A small multi-label image tagger, trained from scratch: 2.07M parameters, 77898 training examples.
Rows from block 2, named by matrix and row number. Rows with one number belong to one attention dimension. Each number is 128 + 24 x the weight over its row's rms, rounded and kept within 0 to 255. All counts start at 0. Numbers have three digits each. After the name is the row's rms in percent of the matrix's.
# v: attention value (model.blocks.2.attn.v.weight, 128x128), inputs 43-85
# proj: attention output (model.blocks.2.attn.proj.weight, 128x128, transposed), outputs 43-85
v.0 095:136132109129097168182165106105133125138124133110101123122146149125135108145129102115131110096110115116173168124098132142166178093
proj.0 097:185134097122107096091136124102153111124129117153131085162140154120106127120133111172103170118098147087198075143124117108103116143
v.1 086:113141153141127127139116079158109106119146116140113131142135130146123135132111136176117121145141173158138080101100138139149148076
proj.1 094:102145163139082106161137127088108155116121139135126099153126139122091084111133105138105113125116101142116112095147105103153127076
v.2 088:118121147130160158100114129170135131101131112098133102145110146117143146141130149152139118114140126117166130121138130106149143128
proj.2 096:120122153142170117166153140100106112124186086094120136123076186161136130120162157140129146061119089108133087137130090128132100110
v.3 110:155144120120081145092179150108108094126121158091141163099124101143162137102141144167114127109122147161090115116093104149120124093
proj.3 097:168141150105151114132124142102147118154141156125147105129176163142135120120169128103076129137119095118118126144092154099125128135
v.4 114:105105131099156141159086158117170131138141102148098106135133114123118140152110109112158186122125103137158111082167129127168114125
proj.4 102:135135125118141111107146104159140138109143166120106148134067151093146110108126139147120104101140160131129109168126120117133111140
v.5 080:162119103141084122110160148116146147091127123143128136118105133123112152120126135151078125102155123139082149141128137127105114069
proj.5 075:166125088135163129137119130169161144136098159148111105167169077126126113159137148112123143110107123126145110113132132095101115105
v.6 087:097097156114156159185130168090130111143107132129115117112091155135133167108124111152135153101125121103124147165147088104134139141
proj.6 087:184145126098140120136139168075132127097118166173157148109107181156133135119096138188113139099093115124124192121154123171118133082
v.7 088:161094134154142124149128145098139124093134136135140127120144172106154146093129151123124126131138126129055108152114108136114136134
proj.7 087:127133095078142124165104113140153134108144087136142121150128080139129164142136150106140159111128150131158106186115123084120088142
v.8 096:123157131174109125142111109115120121145093102101122136109118163141143135113104117101129114154119125145091105151138130146128114155
proj.8 107:186099156160127140123141139106157138146112122126147115138184136045142152051104117137104158120128121095129106114151136101135140157
v.9 089:133134143127108129139182147145156125139156138128127137152157120053148127110139135125099054173151138136092119151102112124132125123
proj.9 086:116096090168096131117129116111110102138145117112119145119127098137155136105124099122160132145099093104145105114162182089132130148
v.10 129:141140118107100102119197168136132129106126128151127114151186126143141089130121120128124101095144136122137115139134170159137129084
proj.10 094:118128143169113134094142078111124139100117155139128135130149127134143136105108123105168118130131145113105146108147137152154156113
v.11 100:111091157090126137096108124153169153105156121144160129150085111117134123113117143116165113149178151156107106086121124125108170066
proj.11 101:136103136069125124122106111088134146159102138131145135141103198092146093097152108090103093135177076156169138135111140134113125080
v.12 088:098138121108131137160094178155206131146152085119107120121104106130096131107145119156124098149171153141158100114148107125155135067
proj.12 085:146100102152116098117107121107110125157091123133106132117103143091150111075132121181130148106159113144105182100131159124134129121
v.13 084:164115133155115131172151141117159154126134168139117143179208179102125119134133114113109129110162142143144151120135151123097102115
proj.13 074:143152110118130126093141130098160160137159156124138146176117101143130118076119111167106159137169110151112154149136148139148149133
v.14 114:123120130140172103143086135106134132127158124156129140123107107116136153124118150144121170102111137158077095125166120114134104139
proj.14 112:049125112097099117140095118115113131104106163105119107136082122153069149121154110110117095124116141118106100093140135128136133121
v.15 095:158129144168114122119153134133129125164110166151155151096086152122123103113129145140133157129135129148052114166180110133094172107
proj.15 091:092134135080130168093097134141149126112115149141124107121169150157152113109148123110045145132111141116158130131082112177123132127
v.16 093:135102141097100160150103110102089136161129163117118116117072124139134139137161127080117091148138141107154109131105174166126125108
proj.16 097:109079137135136157101182150188131125093112144102097111142081134136127105147128134125158153133085117089151105147125155109090104126
v.17 091:143177102077108131125127113176100109108131133144144118112141124124147089107150135129127095157127122150126177167131107092155147109
proj.17 119:188137164117119127108103145147133117122148121132165115143152170109158127126147131114144114197147125116134100151109145110120140140
v.18 100:084136163127116109101137100087177141172100168109110095136126101151091125141133143114192106133128141086144135125123170162117148099
proj.18 106:083126178135128132141059132091107117166136189102153137106077134156119129131181101143100080118108150161135104127127104118136101123
v.19 116:168131130090150163126078078129158144147128103148113109137097105085127127125150142136137168108102178122139151128140139144135088118
proj.19 120:137151068152090089114152156158137135088116184134110120145109124105134124164097170073153122125129102103084127129126137155131136096
v.20 098:127130133140131091126144130105117082094093146137150127095139164096164115093119161166149072107159139091139150127139104157129155127
proj.20 110:122096146147125163121175124191143121141111133152138128145180123154153174146097135035088117108139129104171098121114137124137118104
v.21 094:161097131147165147126078077108173115149135124134141157130061116099147120151110138147141137127140112142097091111154105086155128136
proj.21 095:113130105106156110109110158105132123153133082100095167130148053134149124123106091171140149138121115142081134135133164089136125135
v.22 098:157114133150136124158132135169210123118132106140104133140101202135110167211126133133140179105115129114119145135107137153128157153
proj.22 102:164124125139137089137144120066139111103143147111127121128144076116127136076124132137127131091123158133147172115118128139099144151
v.23 106:116132153149124124110243166098154112120129174158154131128127149130112091166146154131139100168115138138125122112116120133104097125
proj.23 116:101129125159161165105110107103090145089122136124135174118158146110155135088155119112079146138102180157105112141117126141132120134
v.24 112:126160134115106131114166107187106120098146118096117133160131139207121137144136134137097136149094136108093148132103149132093128164
proj.24 098:203119105112112122099162078138150139131114085135120131162162159168110153153071083129143116106135196129129153100141136093127134116
v.25 093:117094105132123115149164175125125134098126132092133127136117164171137173089103133093126151123133104101144166118104129124130082151
proj.25 108:122136120156104143121158104136144165101132146147143146120106081106154123109075104130096106105151098143111131105118146128154145151
v.26 088:119162136120127116118129125131103097105119107126152143105146162167126123128117141136129133107110085112150115121122118125117183132
proj.26 098:142119131078148110108084096148066143134127076117117074097163112151142149104115140128137141127144144139124108159153104131158122110
v.27 097:101165102164125128128137179181139125136151136121170102129095124101154112131130125141115134134129109126133136121170089127119101117
proj.27 089:140105154091113170133096119086117146124107105159137141100140140114114173094087140114123147134153184142151112121092120102165102104
v.28 106:130133113103068150124114122097067107112116121094129134100099128061138111091091109169170116113126117157135095137148082087153130124
proj.28 110:115100128096134137131104136163114143136157085135123116123132125109092157153121127122142117130134073131157144146118117164133119141
v.29 099:134117145116122103109159177102108100140122144131130130149144188173098200144155118146112140124168128150197128134133130122138093126
proj.29 099:064137138147140144147080110104138133117131171125115165103136122092141135128162143139110152120137115171143120147129140098148138174
v.30 102:118111131095156104139090149096159143126139129132143107104098134091126091128095099122173104079124120126173129129136128134114145107
proj.30 095:083112130098128118183118168126126103159146171126139143144120084098155128140121106135153133139141091144176115154100115140114146163
v.31 097:092114129148161099135190157128138127128112152105136136136121119213113122110142108102121101151158128102152142137130109115150124128
proj.31 109:070123145122155142150120122099154130147122161131124179131132079119118109134143139157102089107111109118134096139123180128136108170
v.32 100:168103130126110143140121100106161111120143142144165166141161128144115147104125118131127120127107103097117086138142135117108124113
proj.32 098:116147126104107100149112138122141122136132122118117160117117148090114163117164181147121121135148097102156169137093135122100137147
v.33 089:146104109138099153098109156135165113116138090137130147100175178121144140107129112123152141144106132089139136135104115072111076081
proj.33 107:155158152092148109133110149116127122131137128136092103121119176177132118134192171151125088136177123168099121152120142154120135119
v.34 107:098082166077113102148032128082109167181145139126113125093145166111134150165102141097159167131148127125165124136140140106119107151
proj.34 106:142127154096155172149133116115123144136099129158137102142172146199117084085121131106044137139127156173156108134116099112106112094
v.35 096:144125102103113149086138136074119164147141118083108142128065127126137138155118117144117122084095110126120148099161103129127121150
proj.35 112:100156134135135131115149110107134123182149133137100156125102131126129101110095110138171107080095149120130072126147107155147120101
v.36 100:148085128098100162100119128120184142126136147092129170121155147180118156131134116144165152125149136137133108158176152136083089120
proj.36 109:106160103111120149112127147147142111167140151143120126123160165119117122105111117172110094131133103126110118121122130088138147130
v.37 129:165129119164108136111109184096116123138141132120123104122170183138121123125123106109104105123087151127134130127120113139149137104
proj.37 126:094110111116145126118094154107142114137120123107130170128051143154166107152145108091161138131129117113098125163132148128151116101
v.38 093:127165153105112106097124140120143128162128115117093133145037077144165089139114162094166110123126097118096123092127163129142147160
proj.38 090:133150141111123123122153068116095127101161121118130111086167106091151078135056130127140157154140137153103128066127130157111156093
v.39 109:130105155135128117145075102178116134128121138145108116125141135126116135175136155139141147195156125136069129113184129095160136133
proj.39 093:132116147111102159168101125162127123077115178157126114158130100145143141160159109133117155143117145107087094160112142146127092108
v.40 113:124148154150133109121147174145163115140125180143104093131172112126126132111140150098122136129111138126183128134109138144138144155
proj.40 111:115106122147114173142146122115097105122114091100086131136138088118134136126130149132151132129125135135176153118150132098146139190
v.41 074:115100135117134117140100115083129152137152134145116152131159164136119149092102166075116097114166129112120093139142154158123129095
proj.41 087:132169134134109139133167133131180095150124142105121171138150110105151156098132101114106106136157129098162165118137141107125121151
v.42 093:115144123098098132125121163086125138097160127136117165094131113118106106092121092173154076126118152137128103102141113113130158110
proj.42 088:148150140125179135194138123110128131101152141126102154105093110134124094154165125124168160124131168132099150145128120120125137079
v.43 104:142119106101126095156139102148081134129129128154107094125132140123153151161142126135142113104121155128102130176118134142106146147
proj.43 103:125125120141109137134152147155142145121132181126099127131084075166134121076128113101138146095134096086084162119123124170132161122
v.44 098:136137144106114120131057127142125100183115117125090147105107132100131071136144179083104124132141125118124126180121119109174159122
proj.44 098:106115123117088160092114121128136117130078118140133116178135102173139140093107139072122106125142157125095172135143127126128130057
v.45 098:164119118136111107137141089183113130118110139137174110146157145098160148166136128137124167114111093099120141166177124116110150161
proj.45 100:186133094107108154178153154154114146153161166076137108142161081151114116127138111103138112144126114135089130083171170114130149153
v.46 088:123164121175106133150124114148094091157132077154178144148150112131090112083143130111114116118135162128101101106134155135171160095
proj.46 095:108101147139146085138117147177114123124114117142118100125093174073130147115091108135125172156141134129088105119144148098155124147
v.47 091:141112115151138148127161122136096116108140157157068124131140137104081141142114115120159143121100156105139122155133119144100162129
proj.47 107:120162095123123110125125137135138133101163173085114106149048154129113101125165139136146137120134121094138124161142127118136126208
v.48 087:129138111130166100108148132133095159153139101082109176129151146122089098063078146130169094111125135101133112124117095132111128130
proj.48 110:116138099157096126143123129137153105174095157108133123134104093188116150145147105141089108120126138080126130125129129165122114165
v.49 122:125094123094142156151077110112122133131143126146107114162109128154136153134123156125160149094093117152153091107160156106103129175
proj.49 115:150131150127172117090101116113133115128121111096112130122041148144128113127160117090144137116110119128089121140097132096106119073
v.50 099:133113167139167123138107106124123167153125132116101132146132101145104106132127114122127099114115119161128130100156125111115112154
proj.50 099:154142080114144108154163124124124102137129147124133129109155151124134138137137151114117145151142158110093128122118167132155121062
v.51 121:109106124119134148119104138091093151133109136141153097080141204135115163145165123120193145117095112148077112147135160138111104164
proj.51 115:124117164167109099144150100147123143109100087164134134141078186123139122124099135172105130121144096153142105152129124131125120122
v.52 094:141119115113094133143167115099095076099144122141094108157166119151081098126137120133134169137105123142143108129116158168129128118
proj.52 088:148108122097144158138148160122136114136095125096170103089129131123119127154112116185088111121106105117129120169141155149147106119
v.53 119:121111153129175134109098127129155141147121124162171135104064172169116144135113082120150121113157097145128127146156090095105121157
proj.53 110:135106120099104093141173110178142150099124120130137121162111099098120158141138139114089144137117085152153151132138122158160154173
v.54 120:110136075093117136147116124166083098111116130139105137157178092138107136134103192126132107154135149110122138151103128174135111129
proj.54 103:123155129135097130070129167133103115164181129105105136145094149104119114098134136159163137118148102121108110109129167081144151118
v.55 092:100126145151125098134159090140108128066100119117165134129176095126100113099132106130172135122119113144103157090115105124135149085
proj.55 097:109128130137126144097111152113155130116140130143161112130121157128100146164153158121124139096105138125138102139104141145130098106
v.56 098:101117135131107110179142084139173106094115107130140143144150113164138101103154130130169126134089110135066139155123135153128130105
proj.56 079:183143111106125153161093170137129137123106124147116131129113139155105176099143074095095109103124139126123120116082104125115124074
v.57 083:137143115105151120188127130120130151102117124126127143154134116157149089126147114131116109131117135117097146123135127076098136172
proj.57 078:100141101175101111114145157131135101141144109142122134113114097085123125163105126120090130123137164119127110116142145124114138101
v.58 101:120113155138169098120102139161119119113148134146098116110084092049152140171125103129112186106171129151136109083185163104126118108
proj.58 098:099133113167118098093123076132147121052125108108111105151117137134097133120098152106128154145116132103155075163124152105136121091
v.59 115:152161125167106175109123131109112171123144100119130148141201148140112145110138144136128113153139101109106118064134126122125109101
proj.59 106:055133107163143141177116154111102147115128130149116125129148120096123115136073127178124123091105162160119176132135134139180115159
v.60 093:091103137103123105170112094148142109126107118154150119113156146140101152136134099092156125098108113139100120163143167128093112123
proj.60 096:109141110103142115119178159179121150106124119147136141129089111121111102102134136141074149113158115126162109149103132119129106118
v.61 106:163154138105115136115140069150098107135130145152124119138134128105138134156132099116116154130178130112146145130112113154163148089
proj.61 096:134131170039142124133125139105137141115164089101126149109214114084113113162155093104130164136130101110093140133097124134087129128
v.62 106:144140125123164139147170137144099076133133128126076121137132140102108119136127111160142177083124162093186135154142123166118149154
proj.62 109:177118127125128145107120113113144139135133153120138147139142118110109132152102134102072109105144120091069118176091102106124094081
v.63 106:129124144114146130076058137133177111122127124129147104117110098112154151145126130145129170106134124149128097169139148164145097122
proj.63 106:125148119119193135151132098104107165076128140144142118131091106123135104126129158114120109105138094159138124099140133142151137147
v.64 092:146120169110119107115089105105088069183124150140116108141116138140099140115096163134137125123122155104090091157116107100131135130
proj.64 093:147111114115121115115132152128125133121113080137144130132107099095128109091211128143134108087130095134082135117110148121131131148
v.65 124:136121117120121129131111208145104143121125128114134112168175162125089075144118127139113132149122113124128125129171063112151116122
proj.65 111:168119137101152124118120125128118119102164111115145139121144112151152091141195135127122136104095069132082144132146132101127144130
v.66 106:174116135142147138142149146133104114108126097112114142122174085082136097140145139146120142143127116159163159144165093147139086105
proj.66 103:122116145075143152170119098158135137129112184151140119143165147111112120115186129151109135157103091105108069159143122090134104147
v.67 109:094154129136096102123159122154134139086120109140136123129157105155105150083114153140109118121113168130144099154133160142111154123
proj.67 103:147099130083100086137160092162136141085085111115134135129077122125113142113165102140140100144163218141137126127133152129101153116
v.68 116:148120165160157093138085146115085120127154129143147111138092129164167183123137115105120154154110129113111101133147116093096089163
proj.68 108:073098148176087103133136158125137120162097082129141134115175145108107135121129163052120148111120153106058167105126142115118100116
v.69 101:138106105156109143115179184119177120091147163137154158138170131163142128072109099091098126158119101112132128124108111143175131107
proj.69 105:093134120160111100152180115161159139154125117145131139192063133129100140125114134082141132135176113131074144136163138112153146084
v.70 107:157130098143116135080080146087152132111117117134119145120131113144101110130130108167091132184103087180120143151155124124088100129
proj.70 096:092130134118135121116150105112149110109087132136136146133122159106130127118097112110190131126111077147168110122131131123126134100
v.71 096:156087133088114172177156147143115095128114171143092132102152152131127143133160141132098159138160133082106116098143084131146124093
proj.71 107:139156118130138133105138124119109115122121105099086104119084078117106144125108114139117128104130140136076148091142136097168130072
v.72 093:125101154128138134123076157115162110125120118137121134100056084154092135146126134134163125170143102110100132148136120130120143143
proj.72 092:164124146073128154129120152095112156141131163126118122137112147123096134103134140182144141146151106115113082114140160102117150154
v.73 097:162089092168117120121114158131114139120120127137126131120178094133116117126128097139124126172102139115164157124113140146130150127
proj.73 092:119128146118140092094106126141141105160109167144101129115081140146130152073111127126118122102131156130092138159145130083123133122
v.74 080:095156149085135121137133171149151084097155135137133121155133132124140126151115097074086139151132096149120130120137090143140126162
proj.74 094:065102124110136119133103097145131131166132120112151125131143096123136133118101135115121114166103128117108128145167148137135110099
v.75 111:085126122139142140169199104121061151104136124124127107133128134075142123108114137120135093134157130126133133090118145143113179113
proj.75 105:181153149091158124122097128125084155108157122125134111077087193099157096131140124138107146078069124129072135097115126178144094126
v.76 095:153132093145155130171109118137128128168102091136098152125153100132135170117163132121124094126121170114119108127128145150103159105
proj.76 103:116106134103140144122121136157126170109151108132159123127134168111125109100118082143135123104133181129144141147132124117128122063
v.77 103:118161172117106122107116096139160125120109130119122163172122145129082146171137131144142145164134138126117124181090157089093125157
proj.77 105:118117130078161090102071119088128139112120133129111141127112057091138124128163102136191127150111140124137101136142105142117131141
v.78 107:112127150139130127128191122137099137101172147150118121142170135105130125162135128155112130083172151124189150080110106110114135125
proj.78 095:098126140110103127125082128134128132144100111139157122115094167124118098125138126188111137116127152136066111112148130150128135149
v.79 120:121146122103065168127147102127136121111126166135117107149147170149119123134123114124116118123127124140123130115106123118147127111
proj.79 116:150132154160149116132113109140110123133155079125086094115071098106149124126146164143170125099157149126140142108104131152162134153
v.80 082:130133113140110106136119139118118108099118112119141120139147109159144142106143142108094178120134099158163142096128130175106128133
proj.80 093:079122129105176146133139136170140140166132080108151153143130126076120144138142100105110132137129117122157105141121174161134119089
v.81 095:125111113118151128150163177105129167125119091098121122155149074125123155097134150162174111127149143159185148130118131113147117108
proj.81 099:083132152130129141156122123130151165135126076147135150149099117143118115105157143163083127126123139159155161148114103102100127120
v.82 073:100106122153092135160129130136156092147122135119109128112157084130132121078155107125170160130092161113091130156090144176122081090
proj.82 096:108139135172152132146120148151122141133144154111103127090131108127174074103130106157125080165129089149111099147123097119145127039
v.83 095:142102152123129083134112139143117126130127102119151147130153130143131083112111122143119105132105132110146199125113149114136095104
proj.83 103:084109081066109134146090116125166149143103137142128170126095130123143125148111147142132108136151096109111085122131166126123106118
v.84 104:148138130140127105127162131158148121093135124169143108150123144150081153137111095118064143117111131129113154106114155108088112098
proj.84 106:224107108122143133139139091150135147121139151121140122132128070105109129131176123171188120093101149136120144164152124138129099121
v.85 077:113144123120120147160161163109153108151132149146130124079041149122087095119174143088145120106123090143116141164149134130172100101
proj.85 088:124133124111105109175144130102165102130105149135133147122100158153120110152135130114135121141130120091086131129155175089123116139
v.86 104:144085158147112137177071118130155111130137128110163114122149121139121093192122152133094159136146169105076131060136111138110095130
proj.86 105:099152092120116093129183142129140115164127132134160153119171071164196129129146102134131123128100178126114134125114149171135110140
v.87 095:105166090108133066119197139127135135098138133130128112120126112135110111102127109163116085122126141152152126125106125132127134087
proj.87 094:125138148108096191130147071145128109145130142139145117126133103148133139139154107164140103155142104125181186117103131145120164088
v.88 094:144090128087132135121111056156111111172130103126125160123156106121139160134154172109087137127098135124103125129144120131125089115
proj.88 095:111141151099171107111104176107121130143107090144133122098157166101139107087162100082103086104151117160093059142097139150153136155
v.89 100:109155127096148119112117096120141122155132124134100133134149143142131146130144164143124136093133110171144105170154109150140138126
proj.89 110:117130186147115136134109146106125111117087076127145067123142153145121129101193105097100125157131144116130139104099108116129151143
v.90 094:118143134139140118094100075112144136134126168138139124119109128115164112092134131144134114153102124164120129142128126120133127118
proj.90 093:101128132113121136158132114122150141140133125076136155127138153173118151159115112133153144110120144079129164135121145143120130094
v.91 080:113106129187170145128081111122123163141122110136164122113135155139126111084161133120091148149129123127112083118151113140156114150
proj.91 087:120109173142133093147073150135111113183116100123107131118145164127072150115111138088154147133146125108096121115106101147104093149
v.92 082:116130125129157165127125133114134097165135129176176139165098136143089180109114134084144148133132104161122142170112147142162150136
proj.92 084:164162127119154088150129128117154124111126129147140159137093167076176131104175140144151131157144136142130087160151156144158154182
v.93 086:101112146143123185181093166112115139160116123127088137114121163125143197139123125113173177111115108107108130117123142145153138129
proj.93 088:124114155194139110153104176120092134091110138158112143093164142140176108094073127127148136134159103154102131129125123112110152089
v.94 101:097175119116112144178103123142165154145148095127101134151134130151121162145159136130123117146131145125148119091095143074127177171
proj.94 099:131111145124131118126125140113128120125128116151162118144116172155148137099127112130088137113136081165111205140131116153133163127
v.95 118:131150155097134098135100150072098142155122131143108128170094127147131153177120141164159135130149149159207119158127153115081156138
proj.95 105:104148164178126137119162148124124135149143092108100126102153127105113126116169108131100092102133156124176153107097119157100108127
v.96 105:117141107141131138115174099171130072123130104131152101149092079138112122125131119132105109105150121141078151134098126113152119106
proj.96 096:104119133137120134144139157119101154133148117139115101137159145146123118125125157114082146095096172153196128132098126132145109149
v.97 103:128086099086124154139142175099119127144129126107161100135065125111151128133126152175149126108148167101115145127146135116112170092
proj.97 101:166106132130161118109104101126123114162094093115123129103070169057148108093155087150173107160136162098088137124114136161138141090
v.98 092:139108124101100137146132161134156111100120145142107110100093102183175132157157119120180106103129141133135136146100153145137159080
proj.98 097:156125123136135139091152133108089113117141132110109154146156121140149133120141100128119116113132151124089141105131134117171117121
v.99 110:151109158108124135149124142095115119156140115120144146120114096113093180170149165111131138158154134121102123107120106092079132151
proj.99 106:085143094179124083175116111147155099133132137122137173127067141125096143169130134076134134127129126116146128144122156139149121123
v.100 130:081132105116123112123166140149139151111111135156142090139101154195120155108115111128097101103202166141161135125140171110115142122
proj.100 106:142101124104147093127135166143120108096108062153133086170122127133181141119173100157183150131125148102146094136132107137136137105
v.101 100:127132114173107117111116104117099122146152087102115090132081072111106128127133095192151139100129137146086115165143131148099100112
proj.101 093:113112185110161126169108094143104102132144126152092133134145145083181130093185117092128150140128105156156144162091134098125139149
v.102 093:120128122166123087110148187114141127155093090160132145139130111108129172125134164138148165129087101131146098169145109140101166119
proj.102 097:136110107116115155156138144100126116179145157119127157147098107173145134153127107095051120149137087134160146113147106098137176125
v.103 099:135128182084151166173108150123115131128145140132108130133090138085158113094109105112125131097087118110172138115102124107130121129
proj.103 102:102112118069135152155122096141130141078119186138169149144129110140142135110110151156192143140138095147098138129150128155131137162
v.104 111:128112137106135164122148144119083170181142103120128106140129107124094140099143159119111165147120147134138141102128116096124085144
proj.104 115:103141157156120111157114109120122139110119158123111097110050116101076151106145120141131149168121114151118102101147128154135158157
v.105 120:163141153171133120099099126163190128132139118126095146158123132152131105122128136131146145153064141130141147136114147145134139115
proj.105 110:089166103135101178116116136143156125150134123145118139131174132115120131158176184121135090126177133119078107117093118150143147183
v.106 121:155128172155103108125053179106106153113145118111115125130121150113131164131142104123142130114121119155152112152114149140097144131
proj.106 111:120139169066118122148131079138150109141118128125137134152133060105129131152157151128110120150161060099075144150151116114102141143
v.107 103:141120145156088137167131101126106184113143117111121095133164174081179147122125137129118120116145099148149124131141138114119099134
proj.107 125:117123097091114137074105118134115104157122144107113141129126110062155170105083121140185117123139104123086147130152158083173133133
v.108 097:125107133135130143168147127132137105187075115136113132130072132121128091122085172145167142165122145114169137153140110155141155130
proj.108 093:119143170120169146131138132119146126141098133134158143136131198124140126098072151123116133100109142106067134119139143132140104078
v.109 082:107140154125119102143124153127147136154140137109103159126094136105154143112135134104110129162105159139154111080122138125118084168
proj.109 087:133109153104129131178113123121146130164100123119137112122144073149111136089144116098150124138164092118120073140105149089122137137
v.110 102:122119146119144141152100106108132116083117120153165106136119116101113131142138097134105139091140104123116142154128140068150099108
proj.110 104:117147144131095128118162122157127130102125142181125081149118098170135111147134152173143121143075157131155136144125095151132136166
v.111 103:144125133078108157135125104078168088126147177128113101106137101139149129125114130168144137138166149132120108089122104187110107077
proj.111 100:120136128177141117057098067111134127164152116128122118137074150103102138122122094101142168105124121108083125134136149125119109094
v.112 102:158095159084131158117115113097116156158107137125117114128123097144146126136111114129136179111089127132121100113162157150087096155
proj.112 095:180137164132125107142082113116136097133130112136113116133156127139153137135155152132101120131141151115159153142140129121154159074
v.113 089:147111150102136165126081153123132121139105134127119156136139114105136109135086101122130177112088091124115127125151116163092118124
proj.113 100:176136146119146102114130110184121114092129140076128115131148137101092158124131141127073097140127132133128166106124116091136110114
v.114 085:123123133131114112125094142166136107139131094125155129123105175131132151160158164142114133121125144114096149143132166134126136105
proj.114 087:111109158102123154129102169140134107124113154156100138165184160180155136158147158180119140134144112151116166144133137119164113084
v.115 085:112122096104098164132109138067104170167094162103128161134092126172147125134122130114158114145132119123136161184142131120135133158
proj.115 094:121147144162146107119122107124153130126109142142112175139129179102087100139115123108095133110121144158141130167143119093122106155
v.116 095:121120121107100119145112149117117153147112122119149133089094110086134093133116115086155140120124119126129142120160102107105123147
proj.116 089:134125169162128108118153094094121141093132125125131143151122160110127132140158174078084106131148114117123116121151110100142119095
v.117 099:142119156087120174136137093114184133150124137153143118138081079083169101141092092160146176152126102088146152156119124127123117136
proj.117 090:134125157137143088151111144138094110120124171102130117110072138131114178157104155127154124145125111143144131095126156148154119074
v.118 098:145097088120138118157163111120133106137140113112099130163098080117146139131115156107193174131134132116120070092127153180088144127
proj.118 108:087145128154145134084111082168132090132129109119114146123157132182142164119108110082139090137168121100134131123117145128131154118
v.119 091:137154156155094147105163130111117084104095098106085160141114139109080112129118119130138109102152093154153149149117134149131116088
proj.119 097:157121147148140105112140140123130112135152114130142155141139099098122124128133153152078129134136064138129144166142108119162127148
v.120 088:158134143107130143123136092126134088119136161158138135121139122108091131119144088134116136107121124127155108156142158155141082103
proj.120 094:121132107104125128155052141129096140089169120126131107139101121062116114114123123168130140136164131120144185141144148120158123126
v.121 114:136150104133104145123186134128142100091127169146128129122103159077139108130125102126117094108140140090158112159125124132179136160
proj.121 099:074149138101167102138131130167148144181144159110104157116071090106124155161132137091142089166177123171159176139094154126129155151
v.122 093:113103108131098080139051148112127137118113141121133129106114088201172116139120137112165127133186087087127123185113129128112150128
proj.122 101:142092101163139143143150097140156149114142135119121122114116183109108162148133121091099149129124116100177067116126168126119110125
v.123 094:135148123117095141078182127111159097141127116136139119112066131122139147155123143162116117130157136106140111115134127144161175079
proj.123 096:153104118118169111111119143133128109147105125112124160102106128122155093121135116071196115124085088108167117115125116153122140123
v.124 121:136103128119180114145078129114144140160095121139129109122182079151139137116124159095169152150127102125103103091127138114080141122
proj.124 110:160120094141153167132127109128115126140133110155159120119194146166134125156125153127112146138144165142179162161118083151129115107
v.125 097:140123114133163149097046143123166156105115116103119143151159151162142151104156119123121137135130124174122101122137104124099115119
proj.125 102:136121094159107134153128120113157132097116115124169157137147119085126148128092091179158157152073149136130141129110158129098121178
v.126 093:148113110125158110147080163126159188146114104114102126129132138158117165095137139105135166146182153114127112127144126143100133114
proj.126 092:159141128144156170135156121072098136148194105111111110140188173117137133123091134129131143101091153126136109106127095153129101140
v.127 075:148157073131091116132099140143147143112144112105107166111148121140139149109124113127129146109126146129113104130114121130118110096
proj.127 074:166117148098155164110134116128119130122168120128143138095152133097167104126069109129112133072084097134123133089161082105135125146